config = dict(
    time_shift_ms=50,
    spec_augment=False,
    win_length=400,
    loss='softmax',
    encoder_norm='batchnorm',
    encoder_growth_rate=16,
    optimizer='soap',
    eps=1e-08,
    adamw_lr_other_params=0.0018,
)
Rows from block 4 of the audio encoder of a small contrastive audio-text model, named by matrix and row number. Rows with one number belong to one channel. Each number is 128 + 24 x the weight over its row's rms, rounded and kept within 0 to 255. All counts start at 0. Numbers have three digits each. After the name is the row's rms in percent of the matrix's.
After each channel's rows are labels from the 100 clips, of 14976, where the channel reaches its highest value: "top examples" is what is common among them. Only what is clearly more common there than usual is listed. The data: synthesized solo parts of chorales (CocoChorales).
# conv1: bottleneck pointwise conv (encoder.blocks.4.conv1.weight, 64x128x1x1), inputs 0-127
# conv2: growth 3x3 conv (encoder.blocks.4.conv2.weight, 16x64x3x3, transposed), outputs 0-15, a 3x3 kernel for each

conv1.12 097:115095103131114136059155137143142147080160114099139140133104140115129110131124133120131167164095101142105119145122122169131159154115129126159131119131113164144138116125147120166186138110159095086123125136111145088117117121123143128115151135095147096119100163125165115136120100117087139065094137148152134134119140146149088105121171098154194133167134146127129128145141157125104165077130
conv2.12 098:152083134135081140125134169137163155140109120166104129164126123090112144144097166083149151123133180095148142162098136139108100115133159097110145120135174092136130118142132111114135158136121166152103151085158150085130103152155157130136130151120170146106148139127150089137134200088129121115141163101125096131100131144129134122095143110112137155137113154139144120090132152104141134080135140094128161141152130133118140139140088065126124
top examples: note D5; flute; note F5; note D#5

conv1.36 087:140146108155108137079144138142132126136111170092130137125116127146106119130116122106149120142133125107101104164117101077116112128113143095146076106096197145137133144099148158095114132154103138133106141107113151104098175142098140168209093098125169115131088119117128187074114137152099119139138117107095127118106149129115124138085127111150124133132141158162126140158153129108147129146122
conv2.36 087:118157113114123174120136075139163118134150148105073076101109117127108137154124133127090137123132147119126136138185148124149130122109134097087087105126107131117145182144114113114147072087142080146120124116122131123161112111160103101126084168135084144142147117097122132133107167145156133124155112153107113092135124180128116112165114132107168142072076122147157149102116134140131121129139100112149125107148135076124153120116148145112140
top examples: note F#5; note E5; violin; note D5

conv1.51 107:149154192111125083136106132146131073105153105124118133143102132137100154110146123124171130118120165101133124122101113137112126175149158118118094115122089119096077105138145108162144114104127164144155155108120128125116125099139190149086120127144114131135106137151125136078098149112136122113099104085102143126117105144140117184124143139167121111129099127123087125149092170151114177156155
conv2.51 114:115142082112121137132154129143140132122128128125098151156123173117117120082113082139119114112121124123140157157090112127155105113118154125122142104106117154123179098123135116113132141155157108172138156122136163099127123157100150104142204132128128111137116150124120149144138113149142088147083112099141158149101153149088111146136089119116145135139151159204146163113140123091095116121161149113072173116151133130124121185163136100153148
top examples: note D5; note F#5; note E5; violin

conv1.2 102:126097111094107150115189151120121146127139173124135111118142126127164127133136076146129145103130142125156112133099122108158197136178149137104174131140097111156119126117126114123118070135119130150119113147129125105085080114159150120089077136085105121099141111149159128166111111112128143136140108166120136134152154177097157132151098148143106150086095112099115137126119100123136153167117
conv2.2 104:121117109131094142153120084125168119157112105174194059132129103166181114126088144149153120142102186138102121095120138149108116117121149109125122114145125138126142107083165141131127115098168127174104138146112124105127106119138137140126163121153123141123156147126109092137095141180123130139091128175159144125118112139145128135150150080147122101174142095151116136162103123089135155133123156134111120185173117115107131128111143119118119
top examples: note F5; trumpet; note F#5; note D#5

conv1.5 104:100100087129156139140123101137173103156091125129120128142135109125133155138118127099141087117146146117152158141148142144128137125177154127162157146147134102107111108101141150088109092108166132187197114191127130141140047110145111085101099126144137117115120121133116119102108162176149141130120105130142115106113125132088128124129130154082128129141156097090125102146120152109119112127110
conv2.5 103:105152126113099121103154091099121143080140113136171166083143125091105115170215151113135139169153130114128103145113137128094171147119125130113145112151122154144137139140103136108124138130140134167111148115130128142154135116121133138118129100143122169108130118137097118176141125144106083142145117123207157201076131088117138128138121137142134113125132114157130103137116118152153126120098145163129098098107115124108138126171127180125117
top examples: violin; note C#5; note F4; note B4

conv1.33 090:178096121130167116116118171119136119148126115120121118110145115101126099128137164131122097090134097114134157137097126110069134144139155116139165144137102120134156100127112119089115150131139135105137103114127118170147099116114117143114097138157075128091115143119138118119162119168115127130120101114141146124170160106202116134138186152096102114151107153080135147132184164140087116117170
conv2.33 086:120121115148151130106128081129111125130118114119177110091136131104160106116093138130133150110142097114147093076101065121147171120142106106083143094099174139135146111138119130162129099123129080114108160165154108119128152129125133102114142129114148123126133173128115149193172156072185147096165140127162122098096104119126135129147109121148114105129126119128155116125093151140098137129150109114134148115094126171134183123163126138142137
top examples: note F5; note D#5; flute; note G5

conv1.43 103:179185173156112139109113119134130133106129172105105114124120113107108100137092116142105139094128129140104076145126117147098132107150095146136108167103192152108157151068170134121110168145078135094179111101141109126126131165138158127133080148092153082139128126127115146124110110153114124156124112123115140135109118111157136152135100126132155135140143123125133128142177111125104126177125
conv2.43 108:098139110116151141110115125119163087166132117099074141103157106079137152146113080077131137130151116106128148165145097156086172119169112137173130114116113128149117189147110133086156148119137134112133120117115127195128101103118111083175111150142145100124156109107089102158145142121150137147112124167110117104132081143156145118147107134122094127102152130137129142104133127156139086147120127152163120137118145084117100154133110123137112
top examples: note A#4; note F#5; note E5; trumpet

conv1.44 105:101123126143139112173111131136163145147175100117131102100131128122101143132139142124132130168173109107153123112129129115058107142128138151129119123090109125136100114119114153149111146135125142103178094102126149129093119101145110194117175144122121092071136099094132142121158121138140089122135122110153104143157169132155137101100177148135158133169153173140105134166154160106129105103134
conv2.44 104:138196131144127105107085117150137140101138148146100128100132134081188119151121115111138143149112103084135164117154126088176110143114165099113146110179142110164142131122106100115167107146148096096146103130151136140122116135143104151152207151100107120134139117136160168141163133124173179108156120126126114133142151124123130114139122080127140136134100150113139133148115094143113106095128115124106138087117111152160105099084140126124155
top examples: note D5; violin; note F#5; note C5

conv1.37 104:122101143143149089136154150127120106127165169101094093099090132113114119145126093113132142154140170057104120161124122138127164150087124117158120168103133105151129098128086151173180114141108134117120134162114104112130122144129176117161109105123144121110159151104165109133099110147092132140107137130117098095135128071132157101123105127102146127129145099122106080119124135106132092153169
conv2.37 100:106127095128120153121158125106128098184142098127109100121148117112141136151135137148137105122129114102092174136103098126102160162168150106116136144126117150124158109115116091113154134142103108153087125148114127134099131109155135046149110115143181162099136136091141092141182123101143126138140091181132109125132134135155129148132135131171169113079133092131121136135131139099138105109138126136113108167193067115135148134114111142153121
top examples: note F5; note G5; note E4

conv1.39 101:074113133143164130137135152137118110093144113141111126138124124147108106126142109123100123091125136127131122166100121107132135163150128104144141113107093153171134130118155115105122175100096163092138093130114089145107156127142121109090120123121171144170147131178124102122129094144192136084126122105117123111136134107181117116139089158112085064142143147072147128116126124144133124109184
conv2.39 123:111166130141144126112101094124105161124134128120125087112145136103127105124130143157138108166154116094136130116131139122128125124105143129113081136133109135135096181118102110168072133096134131143105124154124134172118156065140173075125165083145125091118105138155120084152129118137139127122140132138150122105108088085109144107145081143127111167073119188156128152138115114098122121106096164116136158094116139150163158102118093124152125
top examples: note F5; clarinet; flute; note D#5

conv1.28 102:070102132153120155153108137087139119105136118128134124138131102062100101124081154148151127092141120128124108086109123151121136159101124156126165128114156114131054099105110086108148144119129129112143130153116144135158139158138139137166120112098116143101089104177155089114107131168111121126089116174130126156140121113132133123106152129135140179098170132138107125086112160139119122085138
conv2.28 092:098126116127117142119138149145072153141078120134127137198182091121099142173129142088159132118126135075113149104089123156162122150143168141126090131157137138133130125154126114152110139129115120113144134109115186141145158125116125130142114144111115130113128120122132100105118090148105146114109164153098107150120115151177175168168166147138152123110088147137115153094149161101112118120146121145107107129120123101085120141099122071095154
top examples: note G#4; note C4

conv1.24 100:119125117128127153107103185134101096137172163100117121120148111079125118096091127131138131118121106112185121108136111163075198154155147101098159167123166143126150137148127111102140118112135125127086135127124148103111116133139180115112161183119128116131103125128144149123117152128109168154101121144115153149140114151089154158108138125159179109153147116096159142100122114104104109100137
conv2.24 100:120092146113095102146087175145151082144144112172130121131127167112140128150110177132139148152124199140082117130107111145122147139117127106119146101128155121111140109097131174120148146106149119127144138107142136126115146167099097095170106190133089125177182122167161097149177178122115133146092171148105141133132125116125144135087131120132111152129115136145160127100130123086122116131091133147150097128152128118109141127130135102110130
top examples: note D5; note C5; note E5

conv1.53 113:093117153121117107123113105104148123119176128137121093111128122127110131134085106180154109147130078155140079133177074105092123117049099101117139135123132143136124150111150108100148177125149163148151133092128158111109126100120124189155093144118132131112098126146126151177104117139161140123096106123104144108134111121118123104124152125096136118115138119103092121093096154148141120105100
conv2.53 111:132150155107125138116110127136099138112138149117103156143148139131114081113117116129117104121164136098125138097074121155130149127126124135115090163160151088087109133095128140105114123160137124145113158131114095133115111099166118148157121111131119098137156125148103127092105086161124139142144140143081060050173161188120131133112152135134109144099136111165130131094115113155135103117168163097132181119106095124138142133151117113125080
top examples: violin; note B4; note A#4

conv1.25 095:120166087139124151141111163123089171112106105125106147138161120105141193137181156171187159115125112119088155137102148134126093126115093134118127115117112105109132114099101125112171084116115138090136111109134147129115149127119157165125144123110145091108119144130118169114139117094184121117099108124145116132112159141145129145135155155130136137120133164155121118165088103125186171141124
conv2.25 099:152119122124062111086124178116172184147087117140101092101125147087130139123118109150092130128150106108190132112172134137136129104114184156148152114134105139128105126137127152135105116097134141124140134125146134125129105151135082147137136136106147054123149113104152149081134119085077120137164119122105133129145128115101116127148093087137110141122139165111132121117110149144138123111156129066162147134115116163129118133097108097120146
top examples: note D5; note F#5; note E5; note C5

conv1.13 110:109137126082142138070149148108114117163149067151095114135128107118137139131127091117144135141133152162167112125103120117121164144137133164171127130127080159105135147160101132169145159109134152134148128164127093143108121111124195143129102136172119105119093132111121167114110155136153143121128135178107121128111157124109105165130183133092113121126118126131128122183153098110114123071125
conv2.13 120:138108120142089169109171091147089139157147152064119122172134137119109086100134218130142098128130145153123132154123167116127100117134148114123136100120132135121117122099120153110110155114151157160074125109188110100102128135141145133137110105120102181153104132104130091175158126115103136122122125132136110113147134116109099120116113082110143143142144157155120135107100137121174085120122145121125111093133174136140105110125125164117099
top examples: note F5; note D#5; note D5; note C5

conv1.19 103:132150185131142129188122115114139129141166086109156147111121130119133110117140137096089148122114126133113135087126135124140172117106135114145109086081091125125122143158146125180129089148139147118131096163117125127165139107124126160109217135108148115146140151143102138127127142100156170103108125175141157156116125139102123129134114130143174130098108120127166170124152108104082093106141
conv2.19 105:153084094138155091117152159135145133109122162127099109164122101135093135141119137109123140149105113148111138163120157161152118140113164129153140104127080120111125118096091131173127167118161099125170131114105160090126162124116116140166107134146120111164118098062149121153124207124087151118129126093133155121112092111133119142138113127108096160161128157153130141106145140145104084150104113082131136121124136116172111135081140149146139
top examples: violin; note F#5; note E5; note D#5

conv1.50 097:114159133137113149125107137133108088131136112156148163134107109128131140127143126111100095123102120180133178168146119138116152147121183087080143155118096157140160149099151119054103096127124165128113120131107098146138129097099107157104124100133138124100141147139140136131128119118137117143129153107102109116169136115145099119164203130126174150153099111117139175160117161156106109132152
conv2.50 101:138125119126109151109118160164158101119115119131172137140134152111079125132134175138123127109146118101098136127123132090127119128072109127077126143130144096187099146143116109083143116154176119089143107154164103138096151163127155132124158101128169123122111174083130118160195110128157131080183101117118118100136120116142098114100085087123149129116118157108109155148134143143108133094092118160091118125123109148143125119149120135118129
top examples: note F5; note D#5; note G5; flute

conv1.46 104:123147128133147129157091162132139103144138093157131113126115146107147154116166121129150145160169142114137156108081153114140133100169138119145140103160207131115105114100159102056123123128121110133169118109122110156132086124111113125129139135132129125099149116122113100095156182138087155189147121113107143124132102132072100112124100154171120115107126125113128136107129109087119089152123
conv2.46 110:104128158151125115155131120158114130119140142117086151173158126070087174184155130121116146170132090160135124156136096123151135131132132117157124117142086124118104121149097144132137121145146111113141189115079131128120135128130121123131074113138110098144138139143154166130112134151117146113143147131155128164128134102111124147136119161151071117192100123108113149116146105195106139132133136196104146144148124150102146086143142109096116
top examples: note F5; trumpet; note D5; note C#5

conv1.21 086:128147107094123112148148125103160175104142106115129191121124131122151122129121153152149160164128170129118154146165119154137101098189163147158152106117142150089124133115088186098096112114106102080174143166136106147115082144129097148113125089128130139190130126144102128120124135084139119087106136118121142107134146121144103138159132153101126135131145122128101146128124131128117098092167
conv2.21 104:110106118133108157095130139123143137109159098124129145112151127088118124113110154106100144108142081117168138106171138116121136109106121143176128163133092124211091084133143122125128108166096094141123088124133149150144129095123147117119132080092144120149132105120128128116173158121122131148135123106171166150082133101105138105138098136118108124093123107067103095169176100154173103116132129124119135071129111106125143137115111111131142
top examples: violin; oboe; note B4

conv1.20 103:161163136122148098132149103110113137135128130169099101112163133149101093136165152143129118151142092129111151143142104111124154112093130118136123171080119113135150150117127197104102159121116095113132129124145131101146131146138158144106120112094149082143109138082117120110145138114116128122112146107134127129113183150109137175110106122123107159134181122150134202136169159081137092170116
conv2.20 108:108128084105164127112121121124145106114127136122104113076104110135135130113137105109118127158100134161179070091199130117092128148120127125166112096147134119139120103136149115098129116119169115123146131118120128172134105111137139121129134104156128105167149098094139142159112146108088131133106126079116142105148107136137143105148129112143104132132191058102113110136127104196143099121085108085164127116102106126112132134088150141151106
top examples: violin; note F#4; note A4; note E5

conv1.23 098:102161111106181135148090156117121135131192154137129181117111117120139129146106142154063145130100150093109127134099162154131113100094150144168081141108117112152128118185089153149105138117116129134111113120085108147135148123122107132128105117151122128126133120119120126109120149105143102093165174155118138140116122134172076138138097120107094112120133139128073156122086088113134110109129
conv2.23 091:094124129144125129083161113164122115107127118144123129117142144160140113082149130115130112143095094116197088109152144132119161112143117178150109152138099182134110109108111152159091111117159125114139115102119117152146138114069130095118169085102117096130157118083145117074138098127133147139131114115140119117140108121142127134106107185109154090084138148134109130172132064135139136107098142123095094143130114113154101110123097137151128
top examples: violin; note F#5; note E5; note G#5