A small contrastive audio-text model, trained from scratch: text encoder norm layernorm, trained on synthesized solo parts of chorales (CocoChorales).
Rows from block 16 of the audio encoder, named by matrix and row number. Rows with one number belong to one channel. Each number is 128 + 24 x the weight over its row's rms, rounded and kept within 0 to 255. All counts start at 0. Numbers have three digits each. After the name is the row's rms in percent of the matrix's.
# conv1: bottleneck pointwise conv (encoder.blocks.17.conv1.weight, 64x192x1x1), inputs 0-191
# conv2: growth 3x3 conv (encoder.blocks.17.conv2.weight, 16x64x3x3, transposed), outputs 0-15, a 3x3 kernel for each
conv1.39 096:150154173115124152084113108110127112110089135116132099145153125134145136138123114119133092128119128159139146124109113117105110106120135143118103109133100102141151136178140122114126158110112113102107120137075109140112132152146094158098118105110079116123132134114106109170117093139145116096137195117149145131123109109160120130111123107115154144176146112129106103114110122117168133123148119175165117117127120118114122121154177137146149146133100121085105108151102154147159104134137154074122173128164098175135108125143114142214164133138122073060095134109131140164118131149118190103
conv1.40 094:142129111143137125147118120119145138114143118167082140090138129147099110133149157150156108141177132108058127113135168121141106190138095154124127138152153087124122158105096097174136089121098139148107094131091130110194119109125204135111094168121183124143121113145148130122135058148128142137101128124095083118200101118109091113153111158122126124097117128100119168158189144107141095141096139125124114136110125115100114140134133130126129095129147140110129154150110152142126144117164099109112109140128168139136134142118133157121115074135108146126116141126128130155122124104141128134
conv1.41 096:118116163131194115126153099142141105141104152139118142099132108082117175135115105157121140154088121119094113119114134127135142109178123138148172084137147124110102128127141144192107094141138157125117078092151128116118115123100115080129098152123154135132113154186109151170148115144140119128108100135157151103138192103128098120124103136123122086132129105125089138096133117094096152090168115126124177129120142160140129132146117135128100138099129104181120143149113167134119115099144159114064116089137109112172095168100147121134121149113116131143133140110164149163123141121159151135
conv1.42 096:158127132168152140123101104126133130130123086080128133086109080164152130112112104127113092132139115152154131117151133161144138105138144064119113145102097134135148130107137122172137125167110140123094139119136154134163107118085146166103095119138103153148134112094135143180141114163168070158156119135133133063120158090142158123177096139162148113100120095148106129125137113131102159138110117137149138122105090095116110120135155166136171139124127124123096131104153146128112125146106133107076160138173104140132129164113085119110133118156127117111086128073133152133133145102139187119
conv1.43 109:095120149112125130076095142145141120131096108127162152131076124144187142130127124139126124113112145113143074102098127136124133137136123149109096145150080117128131122094142102111161120152108148132091115135145138143130113154145144114152101144130113149113132142178121098097122164166123127153140089139159114110091160137162161145157115126109129129120140084133110050126100139148111136132111099125116136111119161093122144120167123114124122174136116182162165133096153126120049145116127116121139098128105171107129138091080134143153107106093132150125094153128180111141088096143136166162
conv1.44 098:149131096090145177094138131107106122105156111141119143151101084130133101137124125113202079177130110066157107144093103159168105142138125124090121143096083133121135146130122103084146132129135118161147113110123120116118130138151146124113156144109145098149133126172158114101113103112116148075093155086130152113084120121096158145147108099114103105125124106100104148126118129100113098127136135137171156161151111097089139173134137106158126173178111144143103137160161143157127134145106119123155157140120144117170182107079144115145137142137110121130133133139105122121103162147134102119
conv1.45 095:093171096082131137117159115138164158114135135140097114124129124134140134104173115155138136082136139164119167151167142109124166112130106165143125119163118165101132116147118101125154115114123149127079127092111087110132112133115142156152100138139132101158112114147094156127117147095092139113123108146101164135150120097131113118182119121123118141145175148117120100106106120134169093121141069188126131134138151123096134115133136158103108112142182147082132092109091124158139088178122133112142132092100151123137128139112139196146139109138106140107174141106155171178097121116139121125
conv1.46 098:119127107173089136128112102097110152136107155154095134121119120116123103164141105146139135183079127127105109111128114134079123137145100090146095107110141145115150104079163115143139161195115121142140129082122094162134097150165115117158141130094126180088091121127124119184092091142142112138136109141143145113073115136139126118154141136174127105097129149132132098130144087109119135124117162187136132124105148146091098061097136113116135082100125123105146163137183131135139104146105152130126130154132145118177159130162118119121135174118142133126138130169134117126108128132125138138
conv1.47 100:106133107100127123153133138130115120111123170149148106145135118132153134121106158128158151143071098096128144124133161125149128157152124122180147127137124159160143097122123122115096097148098117134205126154111099141132101124123078090132073153145146171124117103106158132182117101112104113118150141132146143103112128139158098129082090155131087123140092113137169103114110134107120182156152136119115122102137097101115146088103127123108109148105140102109134105139117078072148110171092140120153106154108092159109158106109135100096122192143141125115145097123134134116127147100127105162
conv1.48 099:100187122158091156123122133104123124109137112112140125093106138080125100106149125113125076134151114156078154118137121104157145120155151183126160134117116149117123112125119131167121129110150113134117111127169118134114123148174081143117211137139105203075135103126134176134163118148099104090115104116131142111115139116098149117090116142152124122146154128148111177178119147106094102116112121133108133134131143092157154124115115085107063118091138128154137138092124125157143151164136101109101120135128135130119123126108111071113137137143143159116149179145134147131131140136124109106
conv1.49 103:129096189123146187111159158122115134125102143162167125141127138146148103078144112120150126111126140103132176140124152113098136115139116165144115061143138081156091116115125089100079122133147144101120133127089110118155092129094155130170127141136149123142124131092125122112139103101110126121094151161080166103159133100112121109120143139142140154125114126085117146144120113136169133137121099121120130141129129115135106096095095097097141150175092092113086109137112076121132091139145108057111147116132139141074075155138145157149150119130106144126121095125091117129105120101133143133
conv1.50 095:129128110128119088113147121134143142093149112102162103145128165138113101184148156120138113149128106103147070119152103107129092108142102172157153119128115148101156122103138134131103105153130151156135097122120115183141117132106152132131090132146131147103128116094096121118151098153157102145135154091135092129104088115111111100124150134105146164120124114096095086165122111138152113134085156166091091121151152146094146147120127204115108118146138089104134157137111127105145089109103094123116115149113153090174117151107161120098110143133135109158177124118146116102110161106106121190
conv1.51 099:120101122144167113100121113079132115117149100137118093095128135129134157146143139195112114107146119116174088090154150105145164140133126098085142116124145140147110120104095157163114115149105152089116112165120139124119094165158116132171131111138106111200137112124135180136135100141118108159123119145143116118117165133122111136179100138108116099152089105103145148114137125099127107112124164135141143130146102145144151162169170153106076170118119097157153119104127127131144143118127145100121101083112126128145132126066154099131157171124143141100133145144128106108157126066113083132
conv1.52 100:100119100081106148137081157111128123125115078146123102109140159152138129123145128134153209140139096112127112165123106105149091141132140107136112126149128136082110139145142143116148126145123136177090096144120148089166126181135106129148190126114141112110130127101156158124161161143101126093141100105126103124127113113145125113144112121126105147157128144209163169177125143178138177103137104153155109150105097145134112115131122143152120132083117137150145093139109127143154142132127142108142104097114113083143113126145137116136116098113115133116123139097132104185092110096141083095
conv1.53 111:122156104145202088141135095134064107122167121181092112180118137134129125128150138120150114099141154128106122154160069132101099106122089112158131129145114144146147107115147110139100091108140160146125154116134118122150117105148149148123163137156144166119137096126129115138163126120131134126113115135087129148155158156141186146176113130120153089133084090118114138157119123111118094123106159106108100134114193133108126130169122088119118078105084084140112117119118110136174120119120153151111144105164133118068135130118130133130109153131158122119159127103114117142143131110106119174
conv1.54 110:164154123102128129112147132098164128121090159103122112103170140158143131099137113123113086134138222142122106130095123138159107123093102159113132125156136121146136142127125128101105168147084102185137115113147097098132153142122125095112169111134137127125099124146163103083143111136170118119122168125118100153119090115128099149095168088115123085138135160158103130111106110091131134116165151162114111164166133091080118117181133108149173108152148123152107126125140117099098107103171130106173116106097089122119143126137100161145129092153115099135128128116101134143113130146141132122
conv1.55 094:146106109087186113125140120124134129096120105139142105146173092159102137123149132164159148165107138103132163100148103112154154083135113099072121127133123131101117076096099109068106095131151157105101130110127161135087082125133169096137122122128114128138135160135104113153123133131109134118102155157175160110075131140131090128123166106162114139128134073112131122109141120082158100108152117104141185123121120112147112108148115155118148140145125127134157166118119069112092106101121126190132113117122131121146120135122106098144111098086146112108160178117107111121139121109129138135
conv1.56 105:138119084097164156116118148127145094104112128145105112078140102118125154115091095131106106096132113102128050132148114139168116138079145130138112096139131162108129110081121142141136141126101138135128094095134134131106128130150107129128156148117087144089101124147117101088117108161136146179180145086159099192125159099119170116132161117115109161073166143108113165170106120147177160133127154146109115107112109131131093138130107142168065122160108164145164095138132121149126104149111162130114124151128127146127123127133143165134143131136130117148145109116126096138115165128144130147
conv1.57 101:135130139105130131139127105134153152147130140117146121098115145152121142138126081147119112126116104160113110123117109147119164084167160183096086096099126116143107134188108144148148094174118109141114117145114098094129116109158157117144158107134101112086102161159092113144126141178106103181132128145150138130140165175100131136129142104125084124145124118139130149150083211152127153124112172172142170146111089126140118130131122120095145106127103124160164109154107138147127115131141065126104133123122158135130148163074141113117127117114165160162135121123143148142082101109135152123
conv2.39 089:127057164141086154156114119103157081142099158118120133120138117135130107096146155098142120150138136085143148142123135122131154087146141152144112100126163106100171099112151146123100103115119074171148087094127147121131114081179129173121104116134115098167139150119110109168105086110152142142117120128105129110097158156142093149120114125129133133113128143126132111092124160136141101135142137134099125100200115124120118125110152168115090
conv2.40 123:116121126108139139136142156122134121085205110142096146149143144149127114114129124152178120092089134164147105186130108084108140134156107135125121165132128100112114095100104152119126124142134133107110131124108160140123159209114116100128086086157106153111116122144134107150160126108123128116160125127196148075140095124077114130134160140143140148109104098148182132109135144120081142119130157123143146125130122098130136140163113121109118
conv2.41 109:121183130167115104076132156100118180119108121127166097101123140098163145142120148096135111144128170122112109139174118081109128130152110155127122130138117104140149100159120109145131124143095093091178115168120151108116143129122114164110120128143116171130079117137146174102117129106122149118107165153131178092152088105117098140155145145093147118142163098105116122145170120129074126104136122131112092130146154106087153144131135106149131
conv2.42 093:164165113098087149114120151098141131123125094125164111139154122091186106103121142120133154149121121089170123102143111082126157171154106186162134162138131108126102109084122145119136134139132134103140098139146184115142088132132105125154153088150135153147144106125049165144096120133112109138128163128127093128130171126145149121120168081123131174131159153116154159143145111138101113099143148127141120152100129114139124136115125137143103
conv2.43 119:191128121116139099142132120082189127123122120131166123164186082134168141154127093108098129154089130130132126136080108091109104157169145084087137166148134135104160124115133110136131107137151144135143131113129126131130101133136130157128125140133116113119157088129133116130093087115128097110150139134108076166118108138133187124123112126107100157108100115122164133179133107116130090134117121103123127178156146085101155106138152151156127
conv2.44 104:123136119144135111176111116091133124113147123124135114130096147120132146092131168123147113124153122135105133132091116132102148131139146131111099148128126144084160163139118113135120117096143148101110121162148146117133159121097131098103117152108125094120118223158137099106149106140166138110118145105153151152105131170122148144111117106163149127123154121100104154162130122130167141143147145132117115123056165154217140106172121088167124
conv2.45 093:151135123156140122158093083115142101094162112152074180117150139125106144164130109127193144115135131124108133139106134119105118153144103139117108133139137127150150106163107137114096141137089060133144129133171146127108146093143108143117155132139129153146128116124120119162150118095151133110172073166135157095129094159137080128160111126149136112139109116141134105141112110104149114092116135107115121121200145065126138143142151092093128
conv2.46 085:163100083095115127101172131117088136128110109145111129132129161131119155141126144133093121150132150126120107102090112170151122156125156127150131098167133118152136109061111093090130163124162155107118122117097131115161078141121150093112138154134150150167110105114139101085128091135164093121113130145079137137114150103133127101103153169130137100106088128118112114145120100141172126098102163110115145098073114134125116132084161140108095
conv2.47 096:158047159108152168144106139110108162151065118145129087111123135134101154115060118145159096163121128125149121132104110121144156124096122119142136110153154153137104166111107136096088136164086169070098132129153114130137120144119171095073147116120124106125135097141135123115081113155139125127125139135161125118117130102116154099115182108097127126164094114112126105152126135110123143127120151093140106147123122143123093107136154123120129
conv2.48 100:119092125155175133094114125094193074091172159089155125099111130136116134131146103153149146118119128106145123121142131198156096132144128140130164129067143126126111122127120099146122125126135126179129086078155121161142115085157139122123128161117109118148163109149170142098178124115143141115128102108096156147138105142135167095117119126135154114163147122138163139115141112135155132134067134110156123149108095131159138106135113121136121
conv2.49 100:145152158144168103119046175120140148134152220150122131122130137132132163161083126124175152106101120141124143116151124133101183114174150137120117129136116112128117158132136088098133114112115123176125117111127146118134102117194116122137131127173149146126140120092115136113137110115168141129121102178099155144127150087182120119131125095148130120100115157113113103111114125122116124122128137106147130141122130150128104131139152109068138
conv2.50 094:132109103165123155134104082143077141090151154166070106156076131147102132133136140100137125150141144110093104141071115147152130144106158100125134090107127146124127151111139087158148123130151149180095131143127134127124096083101138136096101177131136160117142111124136058112110144124126150141162088106137119122108145121145143132155129177128106104096110147125144165137103108121169125120098161149089153144136095144116118143140130114133105
conv2.51 107:176156075109132130114110118079132117135180115104195099183117096121089118130159130130103149130121135132108123153136117140134124108103146125160129096134177117115111093125127127105129122109143156103126104154128113128138149134116129154126082119139165135102098118155138193126125111152099083153185163087121147119143147095121094120136125103141139107157183114154117141140156110113082099143118112122162132108103092132125154139101136157121125
conv2.52 103:101118168127136086104109107138147111118148142111090153124142124135157116154151088121118160139137102133169141101134117182160111115123131106119108090117112136165146115078116150135153138109182126087163114133140129099177131120160106109155127165158121107104120161122136116135193162135152128147072069123123086167105137159153130101113093147153148127100155116117159129137108134139137097106160144158129101112155128110117136163144091128119126
conv2.53 107:102089115185173133121122120160101117133109113142141126128106103142151143140163088101124143103108134122153130107128104168119159113124103137153144129133110144077089097127158140139113123122088089095135161188155103129095133125106128129125107103120120149134146156095170075128100157105149116091123139073094103140091110122142126115130095158146128123100161118128165125138096122101083135157055122116139142121142126162150108108115109125134153
conv2.54 100:137091122118085131148155164128101124110144136151115163110113144107104107094109136121131116143140095135141124118136127106156137098137137090111088150168135090109132102092115127136170123145103129105131140126123135118125152058183133123145150182143149099093128185153134144093094087129139129144162134090125114109125181158122128105093139129125164094134155108110128098107161171156102127121157139131131137081187164110117116125144131149141151
conv2.55 085:180147132097132129124125104148066177142132154173122141168158107129143147131153120140100145117129132131115142144141136103096128128191152140074143130139105117137167133088099116135098089116113155127142139166096130118119109126117145140132182120082110122149131153133173130077109130118157115128170168172143139140134130107098103120138112150128101147118155102108148114138083156110145113155130126106113082110169115153152125123158184125142118
conv2.56 094:169102100138090127166096118110128146116103126149106103142076112127136153112110102150182147120139127134122104150093119099103128112135122089106070093155146147134136151125098115109097092120092151087144092118122153145094081113144135122119150089131129153103160102163133083119140097093096156124113114107094106162150104148144095135124135117127139151134104137126105122130114113132105121121089156137102097160148066182093107132117144123107122
conv2.57 097:155138132135132106119132117105161112146146136144105115120107153120122142129169126144104123139122123107090125151142130144099163106130113086142116115130094124123155145118121071143105148124134150205105093076125149106139090115127169142083145157133107105119154121138104105128130127085148156112163105121064096147124140144160116143104118119118147159096077133075136138132176086140094145137126089096152170171150139124105167123151118110128114